Weights of a small image classifier: arch resmlp, norm rmsnorm.
Rows from block 4 of a small image classifier, named by matrix and row number. Rows with one number belong to one neuron. Each number is 128 + 32 x the weight over its row's rms, rounded and kept within 0 to 255. All counts start at 0.
After each neuron's rows are labels from the 100 images, of 14976, where the neuron reaches its highest value: "responds to" is what is common among them. Only what is clearly more common there than usual is listed. The data: photos of plants, animals and fungi (iNaturalist). In brackets: how many of the 100.
# fc1: MLP up (model.blocks.4.mlp.fc1.weight, 1024x256), inputs 0-127
# fc2: MLP down (model.blocks.4.mlp.fc2.weight, 256x1024, transposed), outputs 0-127

fc1.122 [190  93 119 125  96 129 119 138 156 159  94 119 131 117 147  97 117  67  99 120 148 141  70 153  86 125 100  98 151 128 103  79 135 126 197 167 169 122  71 150 141 113 138 121 127 136 154 103  62  94 219 170 105 106 128 145 115 138 123 111  52  61 119 145 147 112 182 112 203 137 237  84 147 150 189 125 165 101 109  85 153 177 191 147 142 169 135 108 126 130 145 165 145 114 104  44 127 143 112  90 142 105  75  38 148  38 155  85 131 141 115 189 153  99 160 149 114 144 126 155  88  92 118 120 130 118 220 103]
fc2.122 [115  73 135 134 136 152  91  79 128 118 132 135  67 112  86 161  95 146 116 139 141 161 161 100 130 116  51 122 170 137 142  76 127 157 133 118 145 152 154 145  97 153  91 137  56 102 117  89 144 134 167 128 143 106 159  97 136 148 118 161 190 120  88 165 146  95 135 136  17 157 168 133 126  59 138 107 147 129 119 147 155 127 184  91  73 105 170 112  92  97 115 143 156  95 162 123  80 144  99 156  69 120 104 158  85  97 104 157 118 229 141 144 118 145 159  91 151 154 139 173 105 110 138 182 112 106 107 150]
responds to: order Passeriformes (55)

fc1.371 [129 156 103 167  93  75 123 106 106 183 141 101 166 117  95 123 110  98 158 117 154 158 167 157  74 114 134 156 116 111 111  57 130 150 117  66 175 143 113 145  98 117 127 110 133 127 124 103 110 174  54  97 118 105 128  95  91 134 143  99  56 144 111 162 156 105 102 113  74  96  79 206  66 134 152 113 117 189 111  99 116 194  57 169  78 143 123 138 138 133  99  80  95 131 141 163  99  95 133 172 128 145 131 180 148  70 132 131 196 161  96 153 163 107 150 136  86  74 110 108  99  90 130 128 159  87 116  97]
fc2.371 [121  66  94 154 128 142 162  95 162  95 197 184 121 158 129 188 114 145 115 112  58 141 168 162 161 135 142 146  98  94 131  86 133  65 165 138 103 129  87 135  79 154 103 133 144 180 122  89 138 140 124 171 141 107 125 131 119 114 141 117 191 142  89 116 119 150  81  99 167 143 115 106  92  99 118 150  70 111 145 128 124 125 171 139 146 115 111 139 124 130 152 137 148 121  97  98 123 124 129 121  42 129 138 152 119 227 162  49  73 141 172 129 114  96  56 133 136 103 122 144  96  94 105 116 106 244 139 103]
responds to: order Passeriformes (53)

fc1.351 [139 165 109 112 111 140 109 148 120 112 139 153 153 117 100  98 201  70  94 108 121 166 129  93 124 125 149 148  92 126 120 149 182 149 131  94  70 141 155 189 131 142 104 114 122  57 190 147  73 164 120 180 129 103 142 160 128 104 123  83 130 136 153 121 144 143  56 122  75 170 144 140 127 149 150 114 119 179 175 116 161 117 121 133 117 201 193 151 144 162  54  74  83 109 152 121 127  91  85 124 179 117 161  91 133  96 122 115 183  87  76 177 194 104  97 122 160 123 142 103 154 102 137 137 108 127 166  95]
fc2.351 [137 106 142 134  93  91 104 164 150  90 147  96 136  88 153 164 100 104 113 143 112 122 142 191 149 114 155 121   5 111 177 159 125 171 171 133 107  82 124 169 132 108 148 153 127  98 163 131 163  63 116  84  54 153 167 187 107 135 145 126 143 145  82 112 178  89 129 156 126 115 178  71 115 135 162 218 167 112 128 108 109 100  86 121 107  96 131 117 124 173 117 126 155 101 163 141 147 182  89 178  97 168 150 141 158 139 154 113 185 126 117 104 130 121 139 148  93 129 117 157 130 174 207 164 109 153 136 150]
responds to: class Aves (92); phylum Chordata (92); order Charadriiformes (25)

fc1.347 [178  85  51 125 105  93 123 108 151 123 115 152 152 164 105 131 149 167 162 127 126 159 122 107 118 140 152 132 152 105 114 139 162 121 108 101 167 121  98 115 177  90 129 132  92 114 186 189 148 159 135 155 117 110 149 114 149 113 159 103 159 109 153 152 172 147 175 130 123 150 146 147 113  87 159 104 140 125 168 145 160 179  86 143 116 171 170 102 101  84 143 112 127 126 168 149 113  35 119 142 123 161 144  96 142 157 130  95 133 137 135 140 158 175 121 124 143  72  80 111  60 137  20 143  55 189 173 155]
fc2.347 [100 139 157 124 184 173  83 130  87 155  95 133  84 129  85 183 126 161 106 147 118 114 162 122 172 101 127  98 173 158 130 133 154 123 111  75 121 173 145 156  98 216 139 109 124 108 124  40 146  74 106 118 119 164 141 104 134 131 171 148 133 126 141 111 136 105 144 115 147 191  84 126  93 156 105  87 128 141 155  92 129 156 210 113 147 143 226 214 139 129 132 136 105 120 125 164 180 194 164 143 141 110 132 187 143 150 190 109 143 114 140 153  63 129 117 160 125 124  96 101 177 185 189 120 146 138 140 119]
responds to: class Insecta (71); phylum Arthropoda (71); order Lepidoptera (33)

fc1.118 [ 74 164  80  85 102 106  86 102 124 176 135 107  74 117 150 118  92 104 133 128  96 180  94 126 161 143 149 139  96 173 155 148 127 123  88 134 121 166 166 142 119  99 138 172 119 106 128 112 157 145 168 118 173  54 155 137 197 158 179 113 158 138  71 149 113  41 153 194 123 159 155 176 134  97  80 140  92 130 100  91 146 173 157 141 102 136 114  93 135 110 126 122  95 139 106 138  88 165 140 142 195  83 151 158 122 100 162 182  89 128 113 138 100 144 139 202 111  75 181 117 100  58 172  99 106  74 114  98]
fc2.118 [139 117 181 181 147 192 124 147 128 139 187 146 151 196 104 168 169 146 123 174 162  98 137 153 138 128 119 162  97  87  86 118 127 153 158 119 119 112  86 140  91 170 127 141 143 136 133 142 103  96  92 171  76 169 158  83 100 122  72 130  86 133 176 112 155 155 100 101 165 137 128  59  83 102 121  88 155 115 119 146  99 111 164 154 144 106 181 156 145 153 101 106 136 118 107 182 154 140 113  58  92 106 104 142 219 150  78 119 135 121 160 158 175 133 110 120 131  92 102 150 192 161 164 156 138 160  87 117]
responds to: class Insecta (63); phylum Arthropoda (63); order Lepidoptera (33)

fc1.158 [124 171 147 115 118 110 145  70 160  81 150 156  80 188 116  69 162  80 155 115 147 156 149 134 122 162  95 123 115 167  70 169 114 135 135 106  97 167  65 154  91 105 151 191 105 132 171 155  78 111 122 116 174  85 105 132 145 108  85  58 163 148 139 135 171 159 109 102  85 211 162 167 104  77 140 171 141 167 121 122 138  88 100 142 113 105 149 142 120 104  81 159 106  99 175 201 116 133  80  96 128 160 158 118 104  81 115 142 131 229 137 111 175 154 163  81 167 152 163 115 163 113 132 134 147 137  89 148]
fc2.158 [159  90 134 119  83 160 128 107 135 116  82 152 149 118  96 144  75 117 119  74  99 129 166 132  86 158  81 152 136 178 136 133  93 146 124 124 160 135 110 100  59  61 181 116 122 148 155 114 128 105 136 124 109 105 126 200 144 143 156 157 106 112 107 131 141  90 121 143 118 136 153 144 130 106 129 162  75 166  76  85 120  91 128  94  68 127 102  73 124 104 116 150 116  89 135 143 174 135 133 155 226 124 133 141  94 128 144 172  68 123 135 155 137 149 112 171 153 142 124 107 125  90 110 168  92 133  92 106]
responds to: phylum Chordata (92); class Aves (87); order Anseriformes (25); family: Anatidae (25)

fc1.134 [195 122  97 127  88 100 178 132 149 120 146 143 181 124 127 119 169 122  78  97 153 148 129 141 106  73 123 137 137 117 132 117 107 139 121 161 116  49 154 149 134  67 138  36 101 152 115 155 131 123 175 142 128 114 110  99 122 161 160 134 162 102 113 166 162 106 144 140 159  45 121 166 129 157 125 182 170 161 131 203 100 225  62 182  90 163 128  79 104 125  86 121  93 118  89 135 160 179 140 100 162 116 116 119 109 130 126 121  96 158  92 131  89 163 129  90 136 127 133 128  65 105 158 118  83 109 141 133]
fc2.134 [113 115  93 149 190 113  96 153 128 129 119 155 127  93  95 132 114 127 145 135 102  88 110 156 115 155  93 156 152 116 134 115 133 125 102  71 123 191 188 127 135 112 144 206  87 138 116 120 123 112  81 128 123 125 125 187 141 145 143 154 140 147 204 114 102 127 192 118 133 190 102  49 112 131 108 134 137 127 118 132 180 152 161 121 140  80 103 117 134 140 140 109 153  98 125  71 138 131 130 146 153 136 125 145 143 130 135 168 108 121 150 145 122  59 152 173 140 122 118 168 133 166 137 195 210 112 121 126]
responds to: class Aves (84)

fc1.39 [113  99 117  95 110 109 141 156 124 135 116 100 164  92  40 132 160 171 113  93 128 176  99 146  95  85 124 208 116 115 137 120 162 164 141  77 124 138 145 139 132 136  98 102 124 149 152 110 120 172  91 131 141  92 116 123 113 200 198 102 100 102 113 181 152  95 114  86 141 114 119 176  73 143 110  84 153 136  91 145 172 149 147 159 115 122 183 142 100 154  75 104  92 108 103 125  97 101  51 153 119 107  67 142 161 106  81 151 129 130 159 117 127 130 122 116  82 105 168 177  75  80 142 122 147  67 119 134]
fc2.39 [135 191 104 115 136 129 148 128 171 148 119 146 137 156  97 137  99  91 104 122  75 142 195  93 120 173 127 112 134 133  51 132 139 159 135  88 148 217 107 105 147 122 136 141 109 139  63 154 142 123 122 175 192  99 117 141 108 139 149  53  95 109  41 137 105  98 164  97  94 172 173 116 175 130 119 142 119 160 136 166 104 150 101 128 180 139 111 164 157 144 145  90  86 170 130 128 116 159 126 101 159 168 144 112 115 133  80 107  79 126 113 126 190 102 201 146  84  85  98 117 126 122 125 118 135 140 118 112]
responds to: phylum Chordata (94); class Aves (93)

fc1.677 [129 155  69 144 120 142 138 146  46 134 135  87 109 123  71 122  79  94 140  82 117 134 134 136  90 131 112 106 148 205 145  79  90 154 161 124 116 100 130 118 159 109 165 103 118 125  85 113  76 163 119 156 117  74 138  95 133 131 132  62  96 150  85 187 178  94 119 155  90 125 115 192 155  65 137  91 125 172 118 151 120 129 137 158 142 136 119 105 131 177 150 154  84 116 161  97 109 159 156 122  86 135 124 143 133  70 134 117 152 136 190 154 122  98 133 157 147 126 164 144 111  97 146 150 137  75 105  56]
fc2.677 [129 191 118 136 146 159 101 209  94 117 121  95 142 115  70 100 116 147 172 110 184 139 126 140 152 103 173  87  51 136 145 200 127 114 116  93 132 156 134 112 121 115 121  99 106  73 148 139 121 117 115 161 123 128 141 211 157 144  99 133  78 107 105 146  53  66 163 129 160 164 198 127  78 134 170 134 103 131 132 110 111 156  88 174 120 153 129 128 157 203  98 152 187  88 157  92 124 150 139 130 178 147 105 126 134 150 109 166 113 118 123 124 191 173 133 152 121 120 129  77 135  89 104  72  85 120  98 147]
responds to: class Aves (83)

fc1.647 [123  68 113 115 101  88 155  94 123 113  87 112 129 178 180 125 164 126 172 107  99 140 116 165 147 141 171 111  73 129 112 156  89 103 101  85  95 126  79 155 110 102 179 117 135 112 125 175 143  88 164 139 164  85  94 100 118 147 230  56 115 111 108 145 116  92  71  81 142  94 101  70 106 128 108 177 161 111 130 102 109 209  87 190 137 162  96 119  45 107  65 198  75 112 163 183 118 155 134 128 163 120 110  86  90 160 157  99 110 204 114 100 138 161 145 122  69 154 168  99 110 106 151 120 191 123 123 110]
fc2.647 [117  16 163 159 144  83 134  87 161 127 131 145  94 120 165  96 196 120 138 158 181  73 184 135 136 121  74 135 129 132  84 151  96 130 148 185 153  98  55 103  84 113 200 105 100  95 120  55  96 171 157 126  87 157 114 119 131 134 125 134 151 115 143 126 178 129 138 101 123  82 175 114 120 102 137  82  89  99 133 147 150 149 175 117 103 143 110  86  82 122 160 159 147 116 117 126 115 131 104 148  62 142  74 184 101 107 136 105 174 169 163 150  94  71 143 110 196 130 126 186  78 141 147 137  45 172 155 174]
responds to: phylum Arthropoda (61); class Insecta (60)

fc1.254 [121 145  74 178 134 106 158 167  78 185 137 146 124 140 132 131 117 109 175  90 120 150 160 206  85 138  96 145 141 155  95 127 187 165 131 104 143  99 140  93 116 103 100 122 133 101  87 102 163 179 131 191 122 140 130 138 171  98 109 102  98 161 138 189 110 107  87  92 132 115 130 136 182  93  89  82  94 115 104 169  89 105 131 166 130 113 126 124  91 112  59 125  85 147 168 166  90  85 149 116 155 167 128 152 134  61 103 131 161  65 171 138 138 219  76 172 133 100  96 130 116  87  97 106 101 128 111 114]
fc2.254 [131 131  88 144 117 135  94 166 146  85 118  74 130 129 104  93 186 137 108 148  65 130 112 159 126 173 138 123 107 155 161 125  94  64 108 152 121 169 178 137 175 115 178 127 107  77 169  94  70 135 159  88 138  70 113 179 134 127 156 112 134  62 102 118 156 108 143 157 147 128 105 123 142 116 137 198 156 134 131 115 177 117  64 130 145 110 114  93 137 181 166  90 153 138 113 115 126 127 121  46 188 129 104  66 114 163 138 121  96 111 104 132  82  70 164 132 171 193 126  94 114 170 125 115 124 119 143  94]
responds to: phylum Chordata (96); class Aves (95)

fc1.40 [158  96 106  95 119 164 126 114 101  77 130 162 122 115 108  89 114 113 108 130  83 139  78 150 113 192 126  84 153 155 125  88 149 108 188 195  29 132 100 131 139 101 173 141 116 117 101 172  42 124 153 140 137  89 121 114 121  85 143 119 176 112 154 137  91 104 146 120 177 157 201 127 144 144 129  89  87 121 207 129 122 140 191 145 100 128 136 125 104 152 134 143 114  98 132 117  52 135 107 100 121  68 129 146 203 162 111 118  96  77 133  97 125 121  86 130 151  88 113 156  84 114 106 157 117 128 169 205]
fc2.40 [102 150 113 110 147 162 113 132 139 146 143  83  81 163 139 198  94 127 125 187 130 126 180 112 177 137 154 130 126  97 134  96  87 141 152 102 145 155 117 131 149 154 122 136  91 154 137 102 166  83 101 135  72 144 101 130 119 117  89 129 103 174 107 126 118 143 106 121 108 127  42 137 120 109 152 149 160 153  90 102 129  97 125 137 149 109 101 178 148 135  86 138 129 128 105 172 126 114 121 156  99 177 188 144  92  96 118 211  91 180 137 105 142 116 119  79 122 223 123 136 117 170 110 170 156 173 127  57]
responds to: order Passeriformes (57)

fc1.767 [146 104 110 142 121 110  99 127  81 162  91 121  96 120  76 120 139 114 129  74 111 187  93 134 101 111 134 163 122  98 137 123 207 116 132 151 138  91 147 108 103 118  96 135 173  84 132 102 133 154  71 170 150 152 113 145 149 122 107 127  84 129  86 149 139 126 122 118 117 121 112 124 141 164 104 122  87 108 132 138 136  94 107 183 154 140 133 142 128 153 146 129  85  74  86  83  91 110  86 111 140 100  92 135 145  98  89 126 136  97 159 157 116 107 156 129 137  90  98 177 115  22  54  92 152 109  93 158]
fc2.767 [132 159 103 121  85 139  96 116  86 122  99 138 107 169 208 162 168 134 133 170 162  91 132 118 151 136 120 144 119 185 143 132 139 126 110 109 142  93 122 129 189 178 191 151  61 151 149  92  86 139 184 138 164 144 117 106 158 123  86 110 138 177 138 122  96 133 157 119 105 148 164  80 116 174  99 149 118 126 131  96  82 167  97 141 107 105 104 111 225 157 137  92 177 167 151 168  79  68 162 102 122  86 173 141 115 112 118 117 118 115 141  76 174 134 116 112 131 107 116 135  64  88 126 177 100 107 123 122]
responds to: class Aves (84)

fc1.578 [157 122 104  52 112 132 113 116 138 209 142 151 178  80 132 100 137  66 128 118  99 136 161 149  94 123 147 107 144 182 137  32 150 126 177 206 127 132  82 143 129 118 129  94 132 105 208 157  93 181  99 170 102  94 120  95 172 116 136 162 124  91  91 130 197 118 153 123 158 122 158 162 117 188 201 119 109 125 186 111 156 130 123 144  62 145 155 125 139 144 125 116 156 181 119  87  45 116  94 106  76 129 110  88 179  21 137 112 135 117 132 217 105  90 157 141 141 101 169 143  64 102 130 155 119 123 164 143]
fc2.578 [118 114 158 116 112 164 115 113 116  55 153 118  74 156 116 117 117 154 105 153 154  69  98 115 152 100 132 103 147  98 103 146  47 131  63 121 122 136  95 106 135 128 139 212 131 178  63 106 134  44 168  68 127 122 146 106 157 143 106  46 100 184 167  90 104 100 122 123 122 141 117 123 168  67 128 128 109 119 135 143 144 124 106  91 168  88 124 169 107 153 115 170 116  81 157  99 107 163 173 159 173 143 162 197 107 173 126 147 126 173  92 128 128 127  69  78  88 183 158 169 149 175 126 116 162 137 108 110]
responds to: order Passeriformes (52)

fc1.453 [124  83 132 156 112  90 161 100  78  83 156 109 153  88  96  94  94 140 152 140 133 154 109 146 110 191 104 143  91  97 101  61 139 101 152 112  49 108 139 121 124 112 184  94 109 103 100 130  86 147  83 109 133 158 127 108  83 113 159 108 122 135 183 151  81  43 146  80 111 140 134 128  68 155 166  77 147 141 187 120  98 165 135 149 122 100 148 141  69 160 135 108 106  81 117 150  53 150 151 178 137 105 113 185 161 127 167  94 186 131 124  74 174 133 111 147 111  81  80 143  48 107 144 141 130  78 118 157]
fc2.453 [107 135 122 136 133  91 101  68 100 124 170 169  58 123 205 189  99 159 141 153  91 123 170 118 126 131 146 100 132 102 157 112 153 144 204  99 136 154  89 155 119 163 144  70 120  85 133  97 150 137 118 194 141 137 141  99  97  88 127 123 130 161  96 106 204 158  62 177 111 105  71 104 123 105 137 104 141 180  94  95 186 110 144  98 183 123 126  79 104 112  98 121 172 164 156 119 125 107 118  96  87 136 162 117  76  96 118 130 111 194 115 150 117  95 127 114 165 189 135 101  95 120 145 148  99 168 100 107]
responds to: order Passeriformes (52)

fc1.551 [ 70 174  97 186 172 129 121 140 141 148 118 146 110 147 133 170 135 189 149  98 108 184 168 143 125 136 133 104 154 160 159 186 130 188  73  91 138 160  95  96  89 134 127 119  77 130  93 143 114 130 145 125 135  64 155 134 159 152 165  55 136 109 172 156 101  90 108  68 134 142 211 126 151 146  54 110 104 131  78 196 125 152 147 130 128 141 153 107 122 118  98 111 152 134 115 184  97  60 128  98 102  94 122 180 116 167 124 101 145 123 146  67 139 171  70 130 137 100 138 128 164 100 101  83 124 102 176 160]
fc2.551 [150 122 178 106 135 156  71  62 120 151 178 172  73 141 128 125 133  82 135 117 142 153  97 117  51 143  87 139 153 120 158 147 179  93 103  93 125 166 108 131 109 153 150 157 128  99 117 111 103 120 121 134 194  76 115 132 130 178 149  88 136 110  80 156 142  73 128 114 119 138 190 121 109 115 144  91 128 171 128  95 204 144 144 115  95 115 202 107  78 140 103 122  85 138 122 106 126  91 114 133 184 129 125 134 159 121  59 184 123 166 107 153 227 137 119 114 111  67  84 136 142 135  99  93  97  79 130  85]
responds to: order Passeriformes (59)

fc1.303 [102 143  73 126 158  85  93 168 172 138 140  73  82  64 157 127  92 164 141 149 134 119 140 101 121 106 135 147 171 122 123 124 145 125 149  80 139 169 139 155 120 168 138 135 163  79 109  85 109 163 139 170 142 115  78 107  82 173 126 114 115 133 113 199  73 132 140 114 184  97 135 122 129 135 138  72 156 136  98  96 131 154 113 227 102 110 120 134 113 108 101  92 122  63 133 121 119 190  57 149 126 104 134 122 161  85 135 145 116 155 146 111 115 100 114 120 148 147 150 157  85  70 141 151 117  53 144 136]
fc2.303 [123 143 164 119 135 139 111 105 109 128 128 123 126 138 113  83  99 168  81 153 155 143 138 119  52 153 124 122 161 121 164 118 136 137 114 178 125 121 159 121  91 151 102 100 151 145  57 197  93 165 149 126 114 134  97 123 139 197  97 102 178 191 133 120 149 149 139 162 164 160 141 204 155 115 139 143  93 146 110 139 122 167 112 103 158 118  97 134  85  89 162 100 103 181 103 179 160 140 114 158 151 107 180 151 112  69  99 144 159 151 131 154 132 136 127 113 160  73 177 132 121 114 176  69 116 140 135 112]
responds to: phylum Chordata (93); class Aves (89)

fc1.344 [115  66  77 146 201  79 178 117 161 139 150 127 152 143 143 147 105 147 209 136 136 127 151 146 149  93 175 104 126  82 105  91 152 120 137  79 160 149  75 139 106 100 129 129 141 135  90 187 123 112 101 121 122 133 114  98 115 138 188 123 149 133 116 170  83  84 164  56 151 120 125  84 112 134 171 178 132 113 123  96  92 187 126 216 112 128 117 151 145  80  59 148 103 140 100 142 139 110 125 163 124 131 117  75 125 126 153  94 109 137 153 140 129 126 146  95 120 128 137 130 141 113 119 148 182 141 118 127]
fc2.344 [173 138 104 147  94  85 140  91 133 103 141 127  80 147 160 117 184 162 161 227 152  83 160 136 132 156  78 124 105 180  62  92 120 126 118 160 173 108  90 126  90 154 155  58 108 156 129  58 124 124 117  98  88 170 171 131 104 146 130 139 141 138 115  94  77 183 160 184 129 144 157 117  99 132 153 139  88 103 188 133 132 100 118 100 141  92  97 136 112 115 187 103 106  23 102 137  82 147 112  58  82 112 135 171  77 165 167 113  87 116 109 122 106  93  93 135 153 137 113 136 127 116 155 111  91 171 125 145]
responds to: class Aves (87)

fc1.455 [163 140  57 150 124 130 139 106 129 117 161 108 102 141 133  60 116 131 129  84 163 130 109 120 142 154 113 128 130 194 126  72 151 115 147 171 117 140 149 123 174 111 118 192  51 159 110 128 134 146 129 151 145 111 126 159 147 111 107 116 118 113 130 186 155 153 170 106 103 129 148 175 147  58 170 139 177 145 128 106 127 151 168 194  93 131 124 157 131 113 156  96 169 114 134  91 105 156 146 158  93 101  86 134 119 103 138  77 129 120 129  92 195  94 153 143 123  85 129 135  83 111 109 159 107 138  85  41]
fc2.455 [121 142 120  89  90 127 132 130  88 124 170 162 134 177 155 150 132 127 118 141 121 149 119 124 132 103 183 148 130  76 123 145 146 134 143 150  61 133 107  94 144 150 177 154 176  60 196 153 102  67 121  94  68  92 166 146 146 119  70 139 132  76 121  98 116  93 144 145 159  98 130  97 151 168 156 105 193 150 141 137  77 158  65 131 156 111 162 140 132 141 101 112  59 130 139 177 156  83  97  67  81 140 105 159 162 155  85 131 160 133 147 103 151 115 113  70 119 193 141 110 152 125 131  70 160 107 103 188]
responds to: phylum Arthropoda (86); class Insecta (83); order Lepidoptera (40)

fc1.506 [168 127 144 144 139 156 131 112 171 124  93 143 131 178 138 105 152 158 121  86  95 201 147 129  96 164 155  83 126 156 134  90 150 117  76  78 155 156 120 124 115 124 126 115 131  98 202 170 132 161  80 114 145 100 150 167 135 140 113  93  98 118  95 135 170 138 139  79 101 161 129 133  96 128 169 104 142 136 184 136 179 142  67 170 162 168 157 159 116  87  61 162  90  77 161 159 100 142 129 130 177 152 141  66 118 137 126 115 149 156 143 175 175 101  92 152 118  90  68  98 144  98 154 125 146 175 107  58]
fc2.506 [132  73 136 145 100 116 130 144 121 152 119  97 158 143 138 154 117 101  92 157 154 171 151 146 135  92 138 102 109 173 127 121 121 139 179 104 175  89 123 119 130  95 152 119  60 144 139 109 136 163 192 123 109 189 137 168 123 139 139 142 202 114 156 154 160 140 119 146 145 100 240 106 117  97 116  94 146 151  74  87 106 103 127 121  66 131 136  53  53  87 126 135 166  81 124  96 175  71  89 176  77 135 106 127 155  92  98  83 113 128 118  63 164 150 126 164 123 148 124 112 142 127 184 139  60 115 196 202]
responds to: class Aves (85); order Passeriformes (55)

fc1.15 [ 95 163  49  92 142 102  88 161 101 107 147  75  71  83 145 122  87 143 156 147 123 130 143 181 167 106 146 140 139 122 112 132 167 102 129  47 113 158 150 156 110 161 112  97 123  95 130  82 122 114 120  91 125  90 125  90  83 142 131 119 163 147 102 168 101 118  81 109 119  97 196 145 102 131 164  84 117 201 153 104 106 118 114 196 103 126 121 129 130  80  69 107 116 107 144 172 132 104  79 141 137 108 201 125 102  87 134 165 127 143 129 104 125  90 128 123 169 114 123 132 123  82  66 171 176  89 151  95]
fc2.15 [148 100 154  93 126 116 174 129 135  95 109 190 141 206 156  60 147 138 117  89 154  79 136 132 114 101 152 114 140 182 154 112 110 134 116 175 107 124 122 126  61 163  41 145 139 192 109 196 128 197  62 109 140 164 102 115 128 141 135 154 211 132 141 116  85 170 148 125 165 125 168 131 128 126 143 117  73  92 111 137 118 157 133 134 125  87 145 102 108 114 154 120 101 217  67 186 132 150 111 158 116 106 127 113 156 103 118 119 137 127 154 133 134 127 160 134 170  74 133 118 111 113 193 103 121 192  80 138]
responds to: phylum Chordata (97); class Aves (94)

fc1.704 [109 141 101 129 150  97  89 145 128 166  74 105 141 138 123 148 112 105 134 122 148 153 118 158  81 114 137 154 118  79 111 176 105 132 106  59 171 141 160 108 102 105 135 118 137  95 181  90 172 167  89  89 125 109 104 143 145 177 110  80  72 144  63 164 105 129 124 183 126 124  49 134  38 136 116 146 148 160  79  92 121 147 104 184 172 143 115 136 118 122  85 152  74  67 167 175 173 141 141 194 186 167 146 115 101 123 123 156 115 140  88 198 171 185 142 139  72  75 156 104 116 108 125  96 140 114  77 121]
fc2.704 [101  92  92 157 132 118 117 108 162  77 110 152  96 104 156 168 187 120 155  91  78 153 142 138 163  90  80 152 116 120 128 131 139 127 171 110 121 105  47 126 123 131 166 115 104 126 132  88 109 121 119 104 115 127 131 110 143 173 151 122 180 128  98 131 175 141 129 122 117 113 133 101 158  63 120  89 126 146 108 105 192 136 111 129  81 130 143 125  62 135 138 160 139 114 113  77  66 145 123 117  48 108 129 200 147 141 125 142  83 215 120  30 118 116 110 103 133 179 132 122 139 128 134 234  66 142 122 127]
responds to: order Passeriformes (53)

fc1.116 [215 176  22 141  95 128 122  58 129  92 136 143 120 141  95  70 113 101  90 115 108 170 131 150 139 129 157 104 106 104 173  93 133 137 132 135 168 137 129 118 188 100 186 140 159  82 108 122  83 177 164 124 109 148  72 128 105 149 125  86  92  68 101 154 112  96 175  93 102 131 179 108 106  93 197 143 175 160 121 125 134 201 110 163 158 109 111 141 102 139 139 116 119 118 108 118 145 118 165 137  98 120 112 112 143 162 172  81 109 187 122 181 131 114 156 153 148 155  87 140  34  10 120 131  97 170 116 145]
fc2.116 [101 138 214 137 134 120 109 154 135 161 130 139 153 133 141 148 160 130 163 179 105 175 130 136 119 116 114 113  60 143  99 147 117 108 173 121 126  83  77 121 132 127 103 105 128  99 118  90 105 118 125 151 136  99 163 100 110  95  72 130 165 117 134  82  87 129  96 128 177 127 130  60 160  95 165  37 135  99  78  86 136  94 157 125 143 169 163  94 102 181  94  92 105  78 152 111 158  98  56 111 122 118 114 155 151 118  75 128 167 127 103 154 119  50  43  76 126 162 152 112 153 149  90  85 151 105 116 154]
responds to: class Insecta (60); phylum Arthropoda (60)

fc1.652 [ 96 130 122 196 152 116 148 100 128 121 111 117  99 127 124 151 127 122 156 132 164 159  87 170  92 102 112 180 130  57 139 140 144 108 118  64 166 132 151  90 131 164 157 107 135 105 113 110 166 164  60 113 115 142 124 142 164 177  89  69  80 141 120 160  72 118 118 190 115 135  55 132   0  99 107 134 148 169 103  95 153 135  87 148 179 150 117 130 106 125  86 132  80  53 166 139 191  92 142 177 173 167 143 147  90 117  91  85 191 139  99 189 182 184 129 116 109 126 130 105 103 102 115 127 135 114  84 116]
fc2.652 [103  70 116 175  88 172 110  82 137 135 170 146  63 120 104  99 170  96 113  78 102 157 157 121 127 138 113 157 156 113 160 123 124 146 137 110 138  99  49 130 111 133 103 130 104 145 134 114 165 127 174  64 148 109 138  94 144 169 168 128 161  97  23 128 176  87 147 121 120 109 179 111 145  52 120 132 154 121 132 117 195 131 125 147  97 121 177  69 128 105  98 147 102 151 111 133  67 127 130 134 109 163 151 160 138 133 103 173  82 242 146  89 141  99 108 136 128 176 145 145 156  92 104 186  71 117 138 120]
responds to: class Aves (94); phylum Chordata (94); order Passeriformes (70)

fc1.629 [152 146  70 135 122  99  80 154  90 144 134  90  75 103  96 107  80 125 117 104 144 150 129 186 140 115 143 100  95 123 170 121 150 155 126 130 121 132 113 148  95 143  97 144 129  97 134  99 167 109 134 116 153 106 147 134 167 129 141  82 130 124 104 160 138 140  84 146 146 136 138 179 125  82 127  80 151 172 135 126 110 131 136 182 108 128 113 137 182 139  66 147 105 113 116 108 100 119  12 174 126 114 151 143 108  99 133 147 104 117 180 107 119 126 148 130 137 143 126 194 108  53 118 122 127  88 145  94]
fc2.629 [123 145 149 144  90 118 158 115 157 100 139 192 125  58 147  98 195 162  98  77 111 137 138  96 131  73 145 138 162 173 145 116 115 168 143 184  87 153 112  61 168 122 137 153  94 139 178 151  83 146 171 167 108 161  99 112 130 124 134 106 178 133 138 147 116 133  89 157 101 125 182 156 135 147 129 191 106 155 121 140 115 177 138 114 118 116 134  46 154 110 103  94 122 201 144 111 117 103 137 109  47  53 102 107 137 122 101  72 120 122 130  89 150 179 169 125 205  76 141 131  59  91 113 141  53 166  91 177]
responds to: phylum Chordata (95); class Aves (93)